Weights of a small image classifier.
Training: ademamix at rate 0.0019, 26400 steps, held-out accuracy 98%.
Rows from block 4 of a small image classifier, named by matrix and row number. Rows with one number belong to one channel. Each number is 200 + 20 x the weight over its row's rms, rounded and kept within 0 to 999. All counts start at 0. After the name is the row's rms in percent of the matrix's.
After each channel's rows are labels from the 100 images, of 14976, where the channel reaches its highest value: "top examples" is what is common among them. Only what is clearly more common there than usual is listed. The data: stained colorectal tissue patches (NCT-CRC-HE-100K).
# convs0: first 3x3 conv (model.blocks.4.convs.0.weight, 96x96x3x3, each kernel summed), inputs 0-95
# convs1: second 3x3 conv (model.blocks.4.convs.1.weight, 96x96x3x3, transposed, each kernel summed), outputs 0-95

convs0.81,087,170,184,201,177,187,184,172,210,185,199,202,225,171,189,182,209,180,164,190,181,137,209,178,165,198,199,212,181,183,221,191,217,169,192,211,197,212,165,215,218,209,175,188,213,182,180,162,152,196,197,208,203,212,214,204,178,174,206,176,158,200,215,208,183,190,203,157,203,209,189,177,227,171,221,189,192,206,177,181,239,203,205,178,222,199,197,192,185,207,178,191,200,178,179,186,184
convs1.81,096,174,194,200,187,224,216,173,162,197,202,222,226,212,235,217,196,213,188,214,177,193,191,173,180,184,208,199,230,213,224,155,209,224,169,194,181,201,223,233,205,227,217,188,195,213,215,228,191,184,204,185,223,205,177,186,210,207,209,224,205,172,200,192,214,199,221,222,202,205,173,216,185,156,163,185,173,183,211,183,193,194,191,178,159,222,190,242,185,160,230,194,199,176,223,194,185
top examples: tissue: adipose tissue

convs0.22,133,188,202,158,196,186,210,197,206,166,194,186,167,175,162,191,209,198,198,227,195,198,194,213,142,154,180,216,210,202,198,204,185,198,229,192,189,219,175,159,215,223,176,214,220,202,151,202,183,204,193,195,183,206,176,223,195,180,223,175,177,182,205,186,201,169,198,194,158,169,193,174,194,197,218,214,184,200,190,209,197,192,201,160,177,208,155,212,189,181,182,179,200,186,194,204,193
convs1.22,116,206,184,155,205,210,224,205,202,194,171,207,222,158,203,186,200,190,196,209,202,203,219,208,214,254,245,186,198,231,219,195,227,170,164,171,211,184,202,197,180,212,198,213,189,212,159,196,199,184,170,251,241,202,190,180,213,189,192,177,210,221,190,188,207,208,204,209,228,207,189,197,201,224,188,197,206,197,175,196,176,234,165,169,179,182,211,230,199,214,208,214,178,211,199,178,219
top examples: tissue: cancer-associated stroma

convs0.26,104,178,202,182,183,182,217,190,194,206,193,223,179,159,191,155,170,179,153,205,183,203,201,226,192,257,160,218,217,195,205,213,206,202,189,217,218,186,190,177,176,210,207,211,226,156,184,195,177,178,146,204,217,208,153,206,204,203,186,180,183,178,198,207,174,222,195,191,192,179,169,196,200,190,210,169,184,222,213,192,220,206,200,189,180,202,201,174,195,203,215,174,182,188,207,207,187
convs1.26,096,224,184,224,208,235,201,215,205,217,188,195,204,190,199,201,235,206,234,194,207,195,203,233,211,200,214,199,189,210,206,216,173,226,191,208,187,226,181,217,207,197,233,220,199,187,174,166,211,191,198,191,183,184,229,187,170,174,220,166,202,207,208,182,208,199,211,198,215,208,226,216,207,212,228,169,192,261,187,218,209,249,192,191,160,199,233,193,217,198,230,208,164,169,238,207,178
top examples: tissue: cancer-associated stroma

convs0.27,079,190,218,172,191,185,212,158,172,187,217,184,185,212,186,199,240,219,173,195,199,205,227,173,166,167,191,190,154,201,197,171,163,192,159,203,200,209,233,209,194,207,196,208,194,194,177,200,200,160,198,190,202,208,188,185,192,185,209,183,185,192,169,167,193,162,197,196,175,156,192,191,187,202,191,205,208,215,183,203,213,212,187,225,165,209,178,189,189,241,196,160,199,225,229,198,207
convs1.27,088,222,189,155,193,200,194,182,200,173,208,232,185,203,194,207,199,207,186,222,221,188,208,171,188,185,185,217,203,227,171,187,210,214,190,224,170,189,205,225,204,217,213,194,175,203,211,220,215,200,251,214,209,185,223,215,228,191,213,256,193,201,216,255,185,172,198,177,196,209,175,221,230,180,191,224,184,178,200,178,240,178,215,197,211,192,200,196,181,177,241,199,213,219,172,202,185
top examples: tissue: normal colon mucosa

convs0.35,108,208,157,226,209,204,142,186,210,199,171,208,205,184,160,172,179,175,186,183,188,192,172,231,202,217,202,160,220,202,187,177,213,146,185,231,203,203,179,198,197,166,207,201,223,195,154,195,215,196,205,191,180,193,219,226,193,202,173,200,187,217,216,192,208,196,181,184,210,200,188,175,222,192,221,202,184,211,220,168,200,181,202,212,171,180,206,159,176,195,212,207,206,179,215,177,208
convs1.35,101,170,202,207,206,207,173,176,204,168,192,209,233,219,210,144,223,189,225,222,237,178,193,200,183,148,205,191,219,206,190,192,200,207,211,181,218,237,199,249,198,171,183,187,205,225,210,224,180,178,200,200,198,209,216,184,195,209,223,194,177,184,176,197,208,234,220,179,225,199,217,211,187,187,180,234,199,213,194,180,215,197,238,185,213,241,182,199,181,227,214,191,188,200,197,211,228
top examples: tissue: smooth muscle

convs0.94,128,202,147,185,184,207,188,195,232,224,144,225,208,245,181,168,176,194,211,182,155,183,198,183,199,197,201,213,188,210,191,179,226,165,213,185,190,166,208,210,171,199,180,198,206,198,180,213,197,199,184,172,211,215,215,167,207,203,183,216,185,186,215,154,189,203,198,202,187,225,192,185,197,193,204,199,198,191,211,193,187,168,194,228,180,192,209,153,224,199,188,160,188,194,204,227,191
convs1.94,105,172,193,181,210,238,198,187,192,196,199,171,198,166,228,185,213,208,184,224,221,165,208,213,179,213,218,202,195,182,202,213,177,194,187,196,199,190,217,200,183,206,201,214,197,173,206,187,187,154,195,239,227,216,199,219,157,201,195,192,173,204,174,208,202,208,191,189,209,171,228,199,218,203,206,161,203,187,204,176,230,229,145,186,161,195,190,231,207,240,193,195,160,168,206,212,186
top examples: tissue: mucus

convs0.0,090,213,183,200,200,217,215,195,198,197,204,203,160,188,208,190,193,180,187,150,209,164,169,163,150,156,217,208,197,200,154,191,184,173,205,195,218,203,166,227,191,224,212,187,219,229,194,181,216,201,206,210,233,167,230,196,218,183,176,180,194,222,195,192,205,157,209,186,176,205,178,222,203,195,211,185,191,201,205,186,202,186,169,196,209,200,163,197,217,194,180,181,168,213,222,191,211
convs1.0,099,211,215,176,210,209,217,216,219,184,218,207,177,198,163,126,204,202,207,246,211,179,204,219,191,217,182,231,202,216,208,202,217,214,207,229,222,230,209,173,224,185,226,207,206,214,217,219,204,223,241,205,154,192,211,204,202,205,215,238,191,210,188,234,208,183,197,183,201,241,208,186,203,214,202,209,195,178,186,178,171,213,194,207,197,198,185,194,208,163,226,205,177,235,201,215,201
top examples: tissue: adipose tissue

convs0.78,093,223,187,191,183,180,183,178,172,196,222,182,187,197,170,188,219,244,200,168,193,219,191,202,193,233,201,191,199,210,177,193,195,187,159,193,218,169,207,158,179,205,205,194,212,207,189,193,202,204,229,182,196,182,237,204,220,162,186,202,182,195,176,205,201,181,215,165,216,176,226,201,207,216,189,210,193,198,197,145,209,212,192,212,184,187,184,154,181,208,229,201,239,164,177,176,217
convs1.78,087,205,174,213,190,202,189,209,182,185,155,161,205,226,202,192,231,182,198,193,174,201,204,204,203,152,203,190,185,226,180,241,181,187,201,161,196,199,181,204,193,242,220,183,198,223,201,180,172,193,197,193,196,211,234,235,167,193,206,201,219,222,211,205,194,180,172,186,218,199,212,213,215,209,193,216,217,213,165,216,253,188,208,200,173,219,195,215,238,215,200,213,186,180,207,156,204
top examples: tissue: smooth muscle

convs0.60,132,188,223,205,217,165,206,194,204,199,191,195,175,205,236,199,193,174,185,198,204,202,202,177,178,199,186,188,226,193,198,220,218,195,196,198,206,200,217,153,209,179,159,238,181,205,170,189,201,186,206,161,182,178,207,212,162,170,211,182,198,170,202,221,191,165,184,208,205,189,212,172,179,221,161,186,202,229,210,227,203,201,234,189,186,193,180,209,208,216,218,217,228,146,195,158,219
convs1.60,111,209,177,170,175,179,213,216,234,190,196,183,191,196,206,186,206,175,189,213,160,190,204,190,200,194,178,233,197,183,176,194,191,199,207,207,212,199,208,215,231,235,182,177,193,200,150,187,210,199,233,212,212,202,184,216,217,183,203,160,195,222,227,159,220,203,188,167,178,169,212,222,193,180,211,162,190,189,208,182,215,206,182,165,198,175,222,198,205,204,185,169,165,211,236,220,168
top examples: tissue: smooth muscle; tissue: adipose tissue

convs0.93,077,176,205,197,219,189,185,175,193,207,181,206,189,191,204,230,140,179,171,195,165,186,231,185,173,215,218,212,184,191,180,173,190,207,173,203,218,198,179,162,178,178,212,204,202,180,185,169,199,240,168,207,202,185,206,168,193,212,195,205,230,213,208,158,197,202,165,217,180,206,214,211,191,193,140,191,214,223,205,206,191,177,184,217,188,181,209,174,194,202,198,181,203,217,200,164,183
convs1.93,079,204,187,201,219,197,209,198,211,181,196,219,189,219,184,188,176,199,234,167,217,162,209,195,174,185,209,173,170,214,160,175,232,220,227,238,223,205,181,197,204,206,179,162,207,214,213,218,196,192,233,197,186,195,234,184,185,222,207,188,213,198,205,203,182,195,181,201,206,210,209,224,211,221,213,228,186,202,209,143,173,186,175,169,211,179,201,225,194,185,233,178,193,226,189,187,154
top examples: tissue: smooth muscle

convs0.85,101,218,162,188,185,224,204,206,194,193,239,146,221,235,195,172,198,236,179,199,178,209,193,206,183,229,211,227,203,206,197,192,175,202,213,184,206,174,201,196,159,216,193,208,216,215,215,199,189,204,209,180,241,207,220,185,190,203,195,211,230,230,211,203,202,184,204,209,178,198,192,201,208,219,188,217,203,180,157,178,223,187,176,174,198,197,184,157,164,159,200,166,194,170,218,196,219
convs1.85,111,208,219,214,148,148,190,184,204,203,215,190,225,206,206,190,211,231,199,170,190,238,207,198,199,219,178,193,230,228,205,175,206,247,187,229,221,199,248,184,206,185,217,187,185,205,196,238,200,204,213,222,181,197,202,203,187,209,172,197,232,206,214,231,197,183,218,158,207,180,218,201,202,222,228,212,215,204,211,239,190,208,223,196,190,192,193,215,225,181,192,238,216,206,209,223,209
top examples: tissue: adipose tissue

convs0.31,104,209,240,236,181,230,199,166,181,216,180,202,219,207,196,183,184,154,186,234,197,167,194,197,178,189,190,192,209,198,185,207,205,216,241,221,200,191,189,211,194,175,200,242,190,192,223,169,219,198,194,229,194,210,179,202,193,191,202,204,181,205,208,160,170,182,202,178,179,199,214,218,211,188,205,185,198,187,219,236,222,220,188,205,150,224,219,191,199,191,217,170,216,177,203,200,148
convs1.31,127,206,218,231,193,147,195,202,202,174,184,209,211,200,210,195,178,182,235,198,182,183,222,193,209,221,158,205,215,206,190,205,189,197,204,184,221,203,221,192,211,176,199,201,239,171,178,246,198,192,202,179,229,190,193,214,208,221,187,175,245,210,215,173,202,206,187,211,225,185,160,193,207,194,189,230,231,201,198,219,182,192,209,186,157,167,198,199,260,185,171,201,196,211,215,203,201
top examples: tissue: mucus

convs0.62,123,230,209,194,187,197,223,191,201,212,201,185,199,194,164,178,195,189,175,220,218,212,138,188,189,201,158,211,198,198,213,197,204,175,214,203,192,214,169,207,163,191,177,200,231,176,189,175,187,183,185,209,208,243,235,213,198,171,199,208,240,175,237,216,174,187,193,170,183,150,165,221,201,220,201,181,187,212,199,205,205,204,198,181,148,196,196,179,189,193,216,199,196,209,192,203,206
convs1.62,122,197,173,227,200,212,221,200,186,221,159,190,237,201,197,217,183,183,180,182,213,221,206,228,182,216,202,228,206,230,191,186,190,202,192,207,243,177,179,211,193,212,209,184,235,207,186,158,185,181,205,199,241,201,205,193,206,233,223,176,230,247,245,168,196,208,199,217,190,211,209,244,205,207,188,199,212,230,213,169,206,211,207,187,237,214,207,178,184,197,204,169,220,203,201,217,210
top examples: tissue: lymphocytes

convs0.53,094,188,226,172,142,160,201,214,189,224,207,181,193,185,213,192,199,200,185,188,220,191,212,161,224,173,210,175,195,203,195,201,205,167,202,217,200,196,187,189,205,183,193,183,175,206,193,160,226,220,229,200,209,181,206,157,185,191,191,171,183,160,176,228,206,168,165,184,191,201,191,202,190,229,177,172,185,225,193,188,162,195,246,199,173,192,206,209,211,189,201,196,198,228,197,222,205
convs1.53,090,205,215,243,179,165,234,232,219,210,186,196,222,212,205,220,222,159,177,201,205,189,188,186,202,204,180,202,134,203,212,198,201,215,171,189,221,207,204,196,202,220,176,170,224,202,219,170,211,208,192,198,218,211,206,200,205,246,207,179,238,208,199,163,228,206,206,229,221,200,187,187,222,202,211,198,209,209,203,204,216,243,222,232,179,235,200,186,192,190,201,181,208,216,210,221,226
top examples: tissue: smooth muscle

convs0.7,136,245,194,231,222,216,210,198,200,199,211,175,132,185,222,176,210,213,220,205,205,204,186,211,180,184,191,171,178,195,233,200,201,225,206,204,223,214,215,193,226,221,183,193,218,178,215,197,189,213,206,201,218,206,226,219,196,203,193,156,217,169,247,186,187,195,227,208,206,187,224,190,131,187,193,216,192,200,218,211,198,211,199,196,219,206,184,213,176,168,169,203,209,197,201,187,224
convs1.7,115,227,192,218,198,243,208,214,193,176,207,168,202,217,190,223,184,222,160,195,215,182,204,177,196,198,222,198,180,200,183,207,184,192,199,204,206,175,229,201,207,217,180,209,195,230,207,170,198,207,219,183,201,204,207,228,158,223,194,217,190,225,217,249,181,190,205,188,216,181,203,204,198,196,210,184,205,214,173,212,243,174,214,145,204,226,193,197,149,220,221,221,202,216,172,188,160
top examples: tissue: tumour epithelium

convs0.56,087,185,222,191,200,142,203,169,176,167,157,183,174,217,197,183,183,187,184,175,194,179,186,206,176,226,205,193,208,210,201,183,193,208,180,187,177,220,162,176,191,177,188,227,196,204,195,234,217,202,173,175,189,227,199,199,206,195,204,172,194,187,201,189,172,180,206,185,176,154,199,225,240,200,203,192,184,212,205,225,187,196,173,225,179,199,188,188,189,173,229,221,179,172,221,181,177
convs1.56,103,203,215,198,232,187,207,191,194,212,167,211,207,190,216,203,187,160,236,173,204,193,223,208,217,177,196,159,175,181,190,214,185,205,219,177,187,195,182,164,213,203,203,190,189,194,223,174,211,199,182,179,230,218,226,187,153,215,254,192,181,192,212,159,175,198,176,232,216,163,200,190,221,213,203,209,228,211,205,219,200,221,185,220,229,212,206,217,226,195,166,220,199,167,206,197,205
top examples: tissue: tumour epithelium

convs0.52,094,209,147,210,190,185,182,229,225,225,198,194,228,171,213,164,227,215,183,199,177,194,208,227,204,192,209,222,192,193,225,178,176,176,206,213,185,157,208,210,192,230,198,171,197,175,193,177,204,211,185,145,219,230,236,199,193,237,215,199,192,211,207,190,221,247,178,205,199,217,201,206,187,192,182,181,190,239,220,199,200,195,214,172,202,197,219,190,165,183,216,187,201,179,195,201,186
convs1.52,100,183,212,205,162,208,179,193,228,181,235,217,233,193,168,234,200,204,218,207,240,180,174,211,174,148,202,182,211,193,204,222,181,183,206,182,176,214,214,186,187,209,211,182,199,177,190,229,225,196,181,188,190,175,215,193,204,224,177,200,217,174,195,212,206,202,205,202,208,160,169,202,210,207,191,251,214,163,219,201,183,188,199,221,208,182,209,204,216,178,209,219,254,171,200,198,210
top examples: tissue: normal colon mucosa

convs0.20,086,217,227,178,174,196,201,178,183,230,185,191,206,182,192,160,207,193,182,184,181,234,179,222,189,189,211,183,215,209,176,210,197,203,205,186,226,214,195,223,161,213,219,228,225,176,224,216,197,160,182,216,209,228,240,191,191,181,175,165,171,160,199,174,210,178,198,213,167,197,213,240,210,177,210,191,184,207,217,208,206,164,183,187,180,167,192,182,196,192,175,196,176,177,201,205,189
convs1.20,108,198,218,191,235,167,176,199,194,205,194,220,195,192,237,189,192,221,256,195,215,145,197,206,209,184,197,209,219,173,199,205,224,214,245,198,202,223,197,211,216,190,208,218,233,230,206,202,203,202,230,191,211,177,226,219,188,215,233,178,207,207,181,209,192,212,180,204,190,198,218,180,220,207,162,225,214,212,146,209,196,205,230,226,184,209,204,218,228,167,185,220,189,185,181,205,189
top examples: tissue: lymphocytes

convs0.12,093,173,227,209,196,225,180,224,194,198,199,254,184,177,176,195,179,186,161,202,194,171,198,188,198,203,231,192,201,265,197,176,167,227,163,209,192,179,224,211,200,195,210,219,197,181,166,201,193,216,176,192,220,199,201,198,208,205,206,204,207,151,196,218,215,225,205,209,163,221,202,199,196,194,192,203,185,204,231,193,182,200,205,245,209,196,196,182,220,183,245,206,197,180,204,169,213
convs1.12,101,231,226,220,171,184,210,230,204,177,193,195,188,175,203,204,197,193,182,171,200,179,209,195,168,210,179,191,187,212,209,219,152,178,185,187,202,223,179,208,227,172,200,218,197,168,185,177,176,204,189,197,188,218,186,237,176,189,198,190,212,221,206,191,191,187,198,208,213,188,185,235,170,198,208,190,213,178,153,216,246,222,209,149,164,216,188,190,198,211,198,239,211,236,214,202,209
top examples: tissue: normal colon mucosa

convs0.11,087,210,209,173,191,184,198,173,179,198,208,209,172,206,177,191,197,197,177,184,200,183,198,200,206,184,222,186,161,217,201,177,207,165,204,190,194,174,185,195,209,201,185,221,221,207,157,208,160,195,165,180,204,201,203,220,193,159,212,138,208,201,210,179,179,142,204,176,204,202,160,198,171,212,221,194,156,189,175,217,208,220,201,205,191,196,196,177,191,188,166,195,189,181,204,171,181
convs1.11,091,209,185,177,191,248,218,179,212,208,228,200,196,195,180,210,223,237,193,220,230,197,209,199,183,165,220,199,195,191,193,191,205,211,179,194,191,199,201,185,179,253,227,193,172,195,173,207,197,172,204,200,235,216,205,204,235,173,205,232,214,201,159,206,191,194,229,214,208,190,232,205,212,234,150,211,216,172,216,195,192,225,204,207,224,189,219,210,177,163,214,189,216,233,181,196,203
top examples: tissue: debris

convs0.64,099,199,210,199,180,169,218,173,200,198,180,201,208,205,167,192,190,191,162,192,197,206,170,198,186,181,212,176,217,200,177,197,212,187,167,194,216,188,192,223,201,188,172,214,200,192,211,185,180,203,165,206,221,233,241,193,174,204,180,215,225,169,197,194,170,207,194,215,181,151,149,202,174,209,175,229,162,202,180,189,179,211,203,166,182,165,150,184,198,213,196,198,195,205,215,181,192
convs1.64,105,201,215,235,218,225,207,168,226,216,209,190,218,196,199,198,208,192,177,232,234,225,193,222,200,176,233,214,208,185,193,221,204,204,215,186,199,230,158,189,200,192,206,176,222,212,224,160,192,195,222,215,249,215,211,204,216,207,194,221,233,185,209,187,215,227,203,217,210,221,223,193,201,223,176,224,206,238,214,170,190,250,240,195,222,198,187,193,192,161,200,207,209,205,194,208,226
top examples: tissue: normal colon mucosa

convs0.5,125,213,209,200,209,225,203,206,182,175,191,191,166,179,179,174,209,178,204,198,206,213,183,220,167,218,212,168,197,211,157,182,214,205,195,179,211,220,151,202,185,171,202,175,202,198,163,185,182,191,209,211,195,193,200,239,241,185,170,168,208,188,221,213,217,196,228,204,186,190,216,191,190,175,188,205,204,187,178,188,191,185,188,167,203,224,152,206,167,146,226,202,204,198,174,203,183
convs1.5,114,212,184,200,204,191,218,187,180,182,207,166,171,209,223,209,202,197,206,169,197,155,217,201,229,184,221,187,208,172,218,231,201,200,207,199,224,207,251,216,217,228,206,243,180,228,187,201,206,196,196,173,135,207,204,237,182,210,189,168,168,201,202,212,233,189,200,186,225,168,213,200,197,190,212,181,191,220,206,227,212,193,227,205,203,190,212,206,201,220,201,206,173,164,220,205,182
top examples: tissue: adipose tissue

convs0.48,091,234,182,159,191,188,186,214,210,189,173,230,206,209,157,199,222,225,211,209,155,207,184,186,206,187,178,206,206,181,188,192,211,169,221,206,215,198,202,185,188,188,188,184,235,211,169,200,210,165,205,186,191,181,207,166,177,198,221,155,168,224,199,184,180,195,196,211,224,173,220,201,191,201,186,190,205,211,186,242,186,204,171,206,216,213,202,164,175,226,223,157,175,187,183,194,182
convs1.48,081,205,209,184,193,237,186,205,240,179,196,177,164,196,175,195,216,199,191,246,219,205,199,211,226,208,203,225,223,225,230,196,186,220,172,195,185,209,196,182,192,214,191,203,212,190,210,199,192,216,204,228,191,186,198,205,206,211,187,233,209,256,226,203,216,233,236,215,203,189,195,177,279,225,211,188,173,214,204,203,231,188,186,202,196,184,191,200,198,199,227,209,220,207,191,222,172
top examples: tissue: cancer-associated stroma; tissue: mucus

convs0.41,109,234,189,182,180,220,214,193,188,225,185,195,235,200,146,221,224,180,171,198,198,176,189,216,185,174,174,228,197,196,171,152,185,165,198,192,212,195,162,209,182,189,205,220,232,171,162,191,191,201,207,225,206,191,206,217,207,185,198,218,223,212,204,190,219,217,192,177,193,169,205,198,229,216,217,198,174,209,217,169,199,179,181,197,197,188,183,184,194,193,195,154,206,219,171,174,180
convs1.41,110,200,195,203,157,228,208,173,201,168,234,219,210,211,215,230,196,201,203,189,218,215,216,222,202,174,206,159,220,179,164,178,237,224,166,216,198,195,207,218,210,202,235,202,187,184,181,201,195,183,176,201,233,186,188,211,189,209,226,202,208,220,210,230,172,245,197,179,198,195,193,233,180,239,160,188,167,218,189,162,204,199,203,197,199,213,205,193,207,202,195,202,213,246,206,188,190
top examples: tissue: lymphocytes

convs0.42,111,190,164,187,204,200,191,173,183,221,221,192,237,230,170,188,195,205,196,200,187,210,184,190,205,190,205,176,176,211,182,197,193,165,146,198,213,197,163,208,216,184,195,172,185,187,238,174,186,186,158,207,173,199,194,175,197,187,186,201,195,206,167,183,193,168,207,185,185,206,180,197,219,193,174,177,199,152,171,168,181,226,179,185,167,193,213,193,182,207,185,153,205,188,211,199,210
convs1.42,107,210,222,185,203,191,191,189,177,214,175,167,247,209,219,181,184,201,238,201,215,236,210,213,187,251,214,213,250,209,198,219,174,192,216,192,216,189,225,193,236,229,177,214,239,209,195,181,202,200,215,180,220,211,198,188,215,183,213,176,232,200,224,193,216,202,193,198,218,217,208,206,213,191,220,198,247,181,200,217,164,190,211,186,173,196,161,196,206,222,193,181,219,195,191,199,236
top examples: tissue: tumour epithelium

convs0.8,080,189,220,220,217,223,172,215,196,193,225,200,177,193,220,227,182,191,203,190,223,190,204,222,191,238,194,256,206,211,168,181,197,239,206,175,184,226,149,184,211,169,219,209,207,205,217,199,196,187,153,189,188,190,219,189,215,192,198,194,254,191,196,192,175,222,233,201,201,186,185,226,219,234,188,198,180,206,206,211,230,198,184,208,206,218,194,211,217,191,186,202,239,212,225,192,170
convs1.8,106,200,174,185,197,193,209,207,159,178,192,209,214,197,204,236,235,216,191,167,188,202,188,180,205,156,204,136,165,176,190,173,219,205,186,203,201,192,199,172,191,206,197,186,200,209,213,178,181,198,161,185,192,198,203,209,169,221,207,193,177,208,213,191,157,200,180,189,197,221,141,226,161,201,227,191,189,197,200,220,203,196,214,210,232,188,187,203,206,201,167,207,203,198,192,163,197
top examples: tissue: tumour epithelium

convs0.86,131,178,202,179,196,185,202,191,214,202,175,175,215,137,166,216,181,177,200,196,190,206,161,183,205,204,213,200,213,189,213,217,224,210,219,155,212,189,182,186,180,210,164,207,208,228,201,207,185,200,186,195,208,228,215,180,179,177,222,231,239,218,232,217,187,183,211,213,184,224,171,194,230,195,150,206,200,180,195,184,202,187,175,219,195,184,178,203,183,196,210,204,195,233,188,156,209
convs1.86,115,207,198,216,222,187,157,196,226,233,206,208,203,171,182,191,229,181,223,200,190,220,227,228,188,211,202,182,194,168,176,193,175,188,193,204,223,202,212,174,218,180,181,192,191,193,173,225,216,203,229,195,179,183,207,205,226,181,169,177,231,168,226,226,191,225,188,218,227,189,215,187,169,230,220,215,204,226,205,204,175,204,242,195,210,173,180,216,184,209,203,228,208,162,192,162,212
top examples: tissue: lymphocytes

convs0.45,098,191,195,182,206,203,223,189,189,211,217,215,191,199,157,179,201,192,154,183,217,198,215,201,173,177,172,168,174,226,173,186,194,164,157,204,200,191,164,202,191,198,204,183,211,181,170,230,148,179,174,205,190,208,156,190,191,183,199,162,188,177,192,177,178,199,186,198,198,220,182,216,164,191,193,185,176,188,199,189,174,200,199,193,167,191,183,161,220,189,185,202,182,189,202,190,182
convs1.45,097,197,211,204,199,223,208,204,154,190,197,204,191,180,215,221,234,231,202,179,212,198,237,222,152,216,199,195,225,223,200,183,171,197,184,197,188,196,212,188,214,203,223,228,194,196,181,214,144,214,193,196,249,222,197,221,212,183,236,217,200,201,209,198,205,217,181,233,191,202,186,249,203,215,161,168,174,221,217,204,178,169,206,213,171,216,204,191,182,196,202,225,201,226,203,205,197
top examples: tissue: tumour epithelium; tissue: adipose tissue

convs0.58,089,225,196,172,187,184,253,205,197,192,188,200,201,172,201,179,191,194,164,249,162,215,197,194,229,199,166,205,188,194,194,221,186,191,207,209,221,180,193,189,161,149,187,207,240,197,197,151,213,187,189,204,190,209,215,209,214,179,196,191,195,202,205,217,186,215,193,195,190,157,195,207,207,194,210,161,204,220,181,195,218,208,187,204,159,209,181,191,194,211,216,160,211,203,165,176,176
convs1.58,088,171,189,234,194,217,243,194,218,217,194,220,193,184,207,204,247,184,186,208,191,224,191,216,220,188,225,213,191,190,233,200,168,209,223,203,191,213,168,204,208,198,239,186,212,216,182,171,163,204,220,207,218,183,230,210,198,210,199,191,185,225,232,191,184,244,183,210,170,213,191,235,204,227,192,182,187,236,216,174,220,217,212,218,222,211,231,232,200,215,224,201,195,205,212,235,205
top examples: tissue: tumour epithelium

convs0.54,100,186,231,195,176,232,225,176,183,178,209,202,219,205,181,190,182,180,188,205,205,182,215,174,153,164,196,211,237,208,196,214,208,220,248,213,186,216,212,222,188,194,171,232,180,221,204,210,180,231,211,232,210,190,175,230,190,224,173,205,190,196,208,203,218,193,207,213,177,210,185,184,177,211,198,224,179,166,204,218,226,177,196,216,157,229,199,211,185,188,212,192,185,180,178,199,160
convs1.54,105,190,192,218,187,137,190,186,164,193,201,194,179,201,222,207,187,215,230,190,210,209,226,184,222,197,146,181,188,198,215,201,195,198,200,190,192,193,209,196,219,204,185,170,201,179,201,214,193,201,204,180,207,158,187,185,225,205,200,197,229,216,205,206,202,157,211,213,195,199,198,184,186,172,191,197,207,213,186,231,181,152,184,205,153,183,197,208,264,202,172,209,192,214,207,185,159
top examples: tissue: mucus

convs0.51,096,201,207,218,200,211,199,229,174,200,181,205,163,213,152,228,197,191,204,214,188,188,145,155,202,185,221,229,184,215,173,203,192,210,162,229,223,217,189,221,185,188,219,210,207,201,187,195,216,207,167,202,189,211,241,179,194,214,170,205,243,183,187,232,191,186,212,181,168,188,212,219,210,220,210,211,184,239,212,184,177,188,216,189,162,175,196,204,201,185,181,209,212,213,215,198,195
convs1.51,109,205,192,211,230,218,245,241,200,175,183,227,217,181,197,213,199,164,204,178,197,166,193,228,190,179,191,219,178,165,212,236,202,173,201,210,197,211,165,186,218,192,202,223,191,207,181,174,237,218,170,200,208,212,219,216,193,202,184,210,225,231,203,206,190,193,194,184,192,208,207,202,234,193,214,227,205,196,160,204,222,189,210,211,198,195,207,211,203,213,204,204,235,270,176,191,219
top examples: tissue: normal colon mucosa

convs0.72,100,204,207,210,198,192,184,165,183,172,184,214,159,215,164,161,204,182,196,176,210,181,177,179,180,185,203,174,184,194,196,182,201,187,216,216,215,218,172,219,187,215,208,202,197,187,193,193,175,181,197,174,166,187,234,166,185,179,212,156,166,174,173,197,180,141,194,195,195,225,192,175,211,200,189,202,182,174,182,209,195,186,192,175,151,207,198,208,182,190,188,198,198,172,214,180,190
convs1.72,100,195,211,184,198,218,167,181,188,188,168,194,250,257,193,204,174,185,244,207,205,182,217,215,195,171,197,186,223,195,183,188,214,191,197,208,215,195,169,221,204,192,203,221,198,201,191,146,209,212,220,203,212,213,183,165,227,213,206,218,232,218,194,216,215,211,212,228,198,225,194,203,223,192,146,187,217,175,192,179,196,175,154,193,189,214,204,209,205,211,221,181,213,196,172,202,191
top examples: tissue: cancer-associated stroma

convs0.43,093,203,175,210,194,185,197,199,186,200,175,202,162,160,168,175,184,195,198,216,172,204,183,229,211,199,189,185,210,205,218,179,184,166,189,196,217,183,171,159,186,204,216,195,194,201,190,201,199,158,187,189,179,169,180,196,207,200,192,160,145,187,202,169,198,181,203,182,179,205,181,179,179,166,210,203,192,195,208,192,188,196,189,172,159,191,168,193,202,205,184,163,160,165,216,192,181
convs1.43,090,216,197,182,216,219,204,185,207,212,203,212,214,174,204,186,262,195,203,169,193,186,222,243,208,218,227,229,191,202,214,182,186,196,182,199,192,205,176,206,203,220,207,210,209,222,170,185,163,208,225,222,224,199,207,217,171,209,238,212,197,211,197,196,248,232,195,193,208,222,224,221,214,203,178,190,197,201,173,162,189,209,199,235,207,186,182,215,203,211,207,175,191,232,238,234,235
top examples: tissue: cancer-associated stroma; tissue: smooth muscle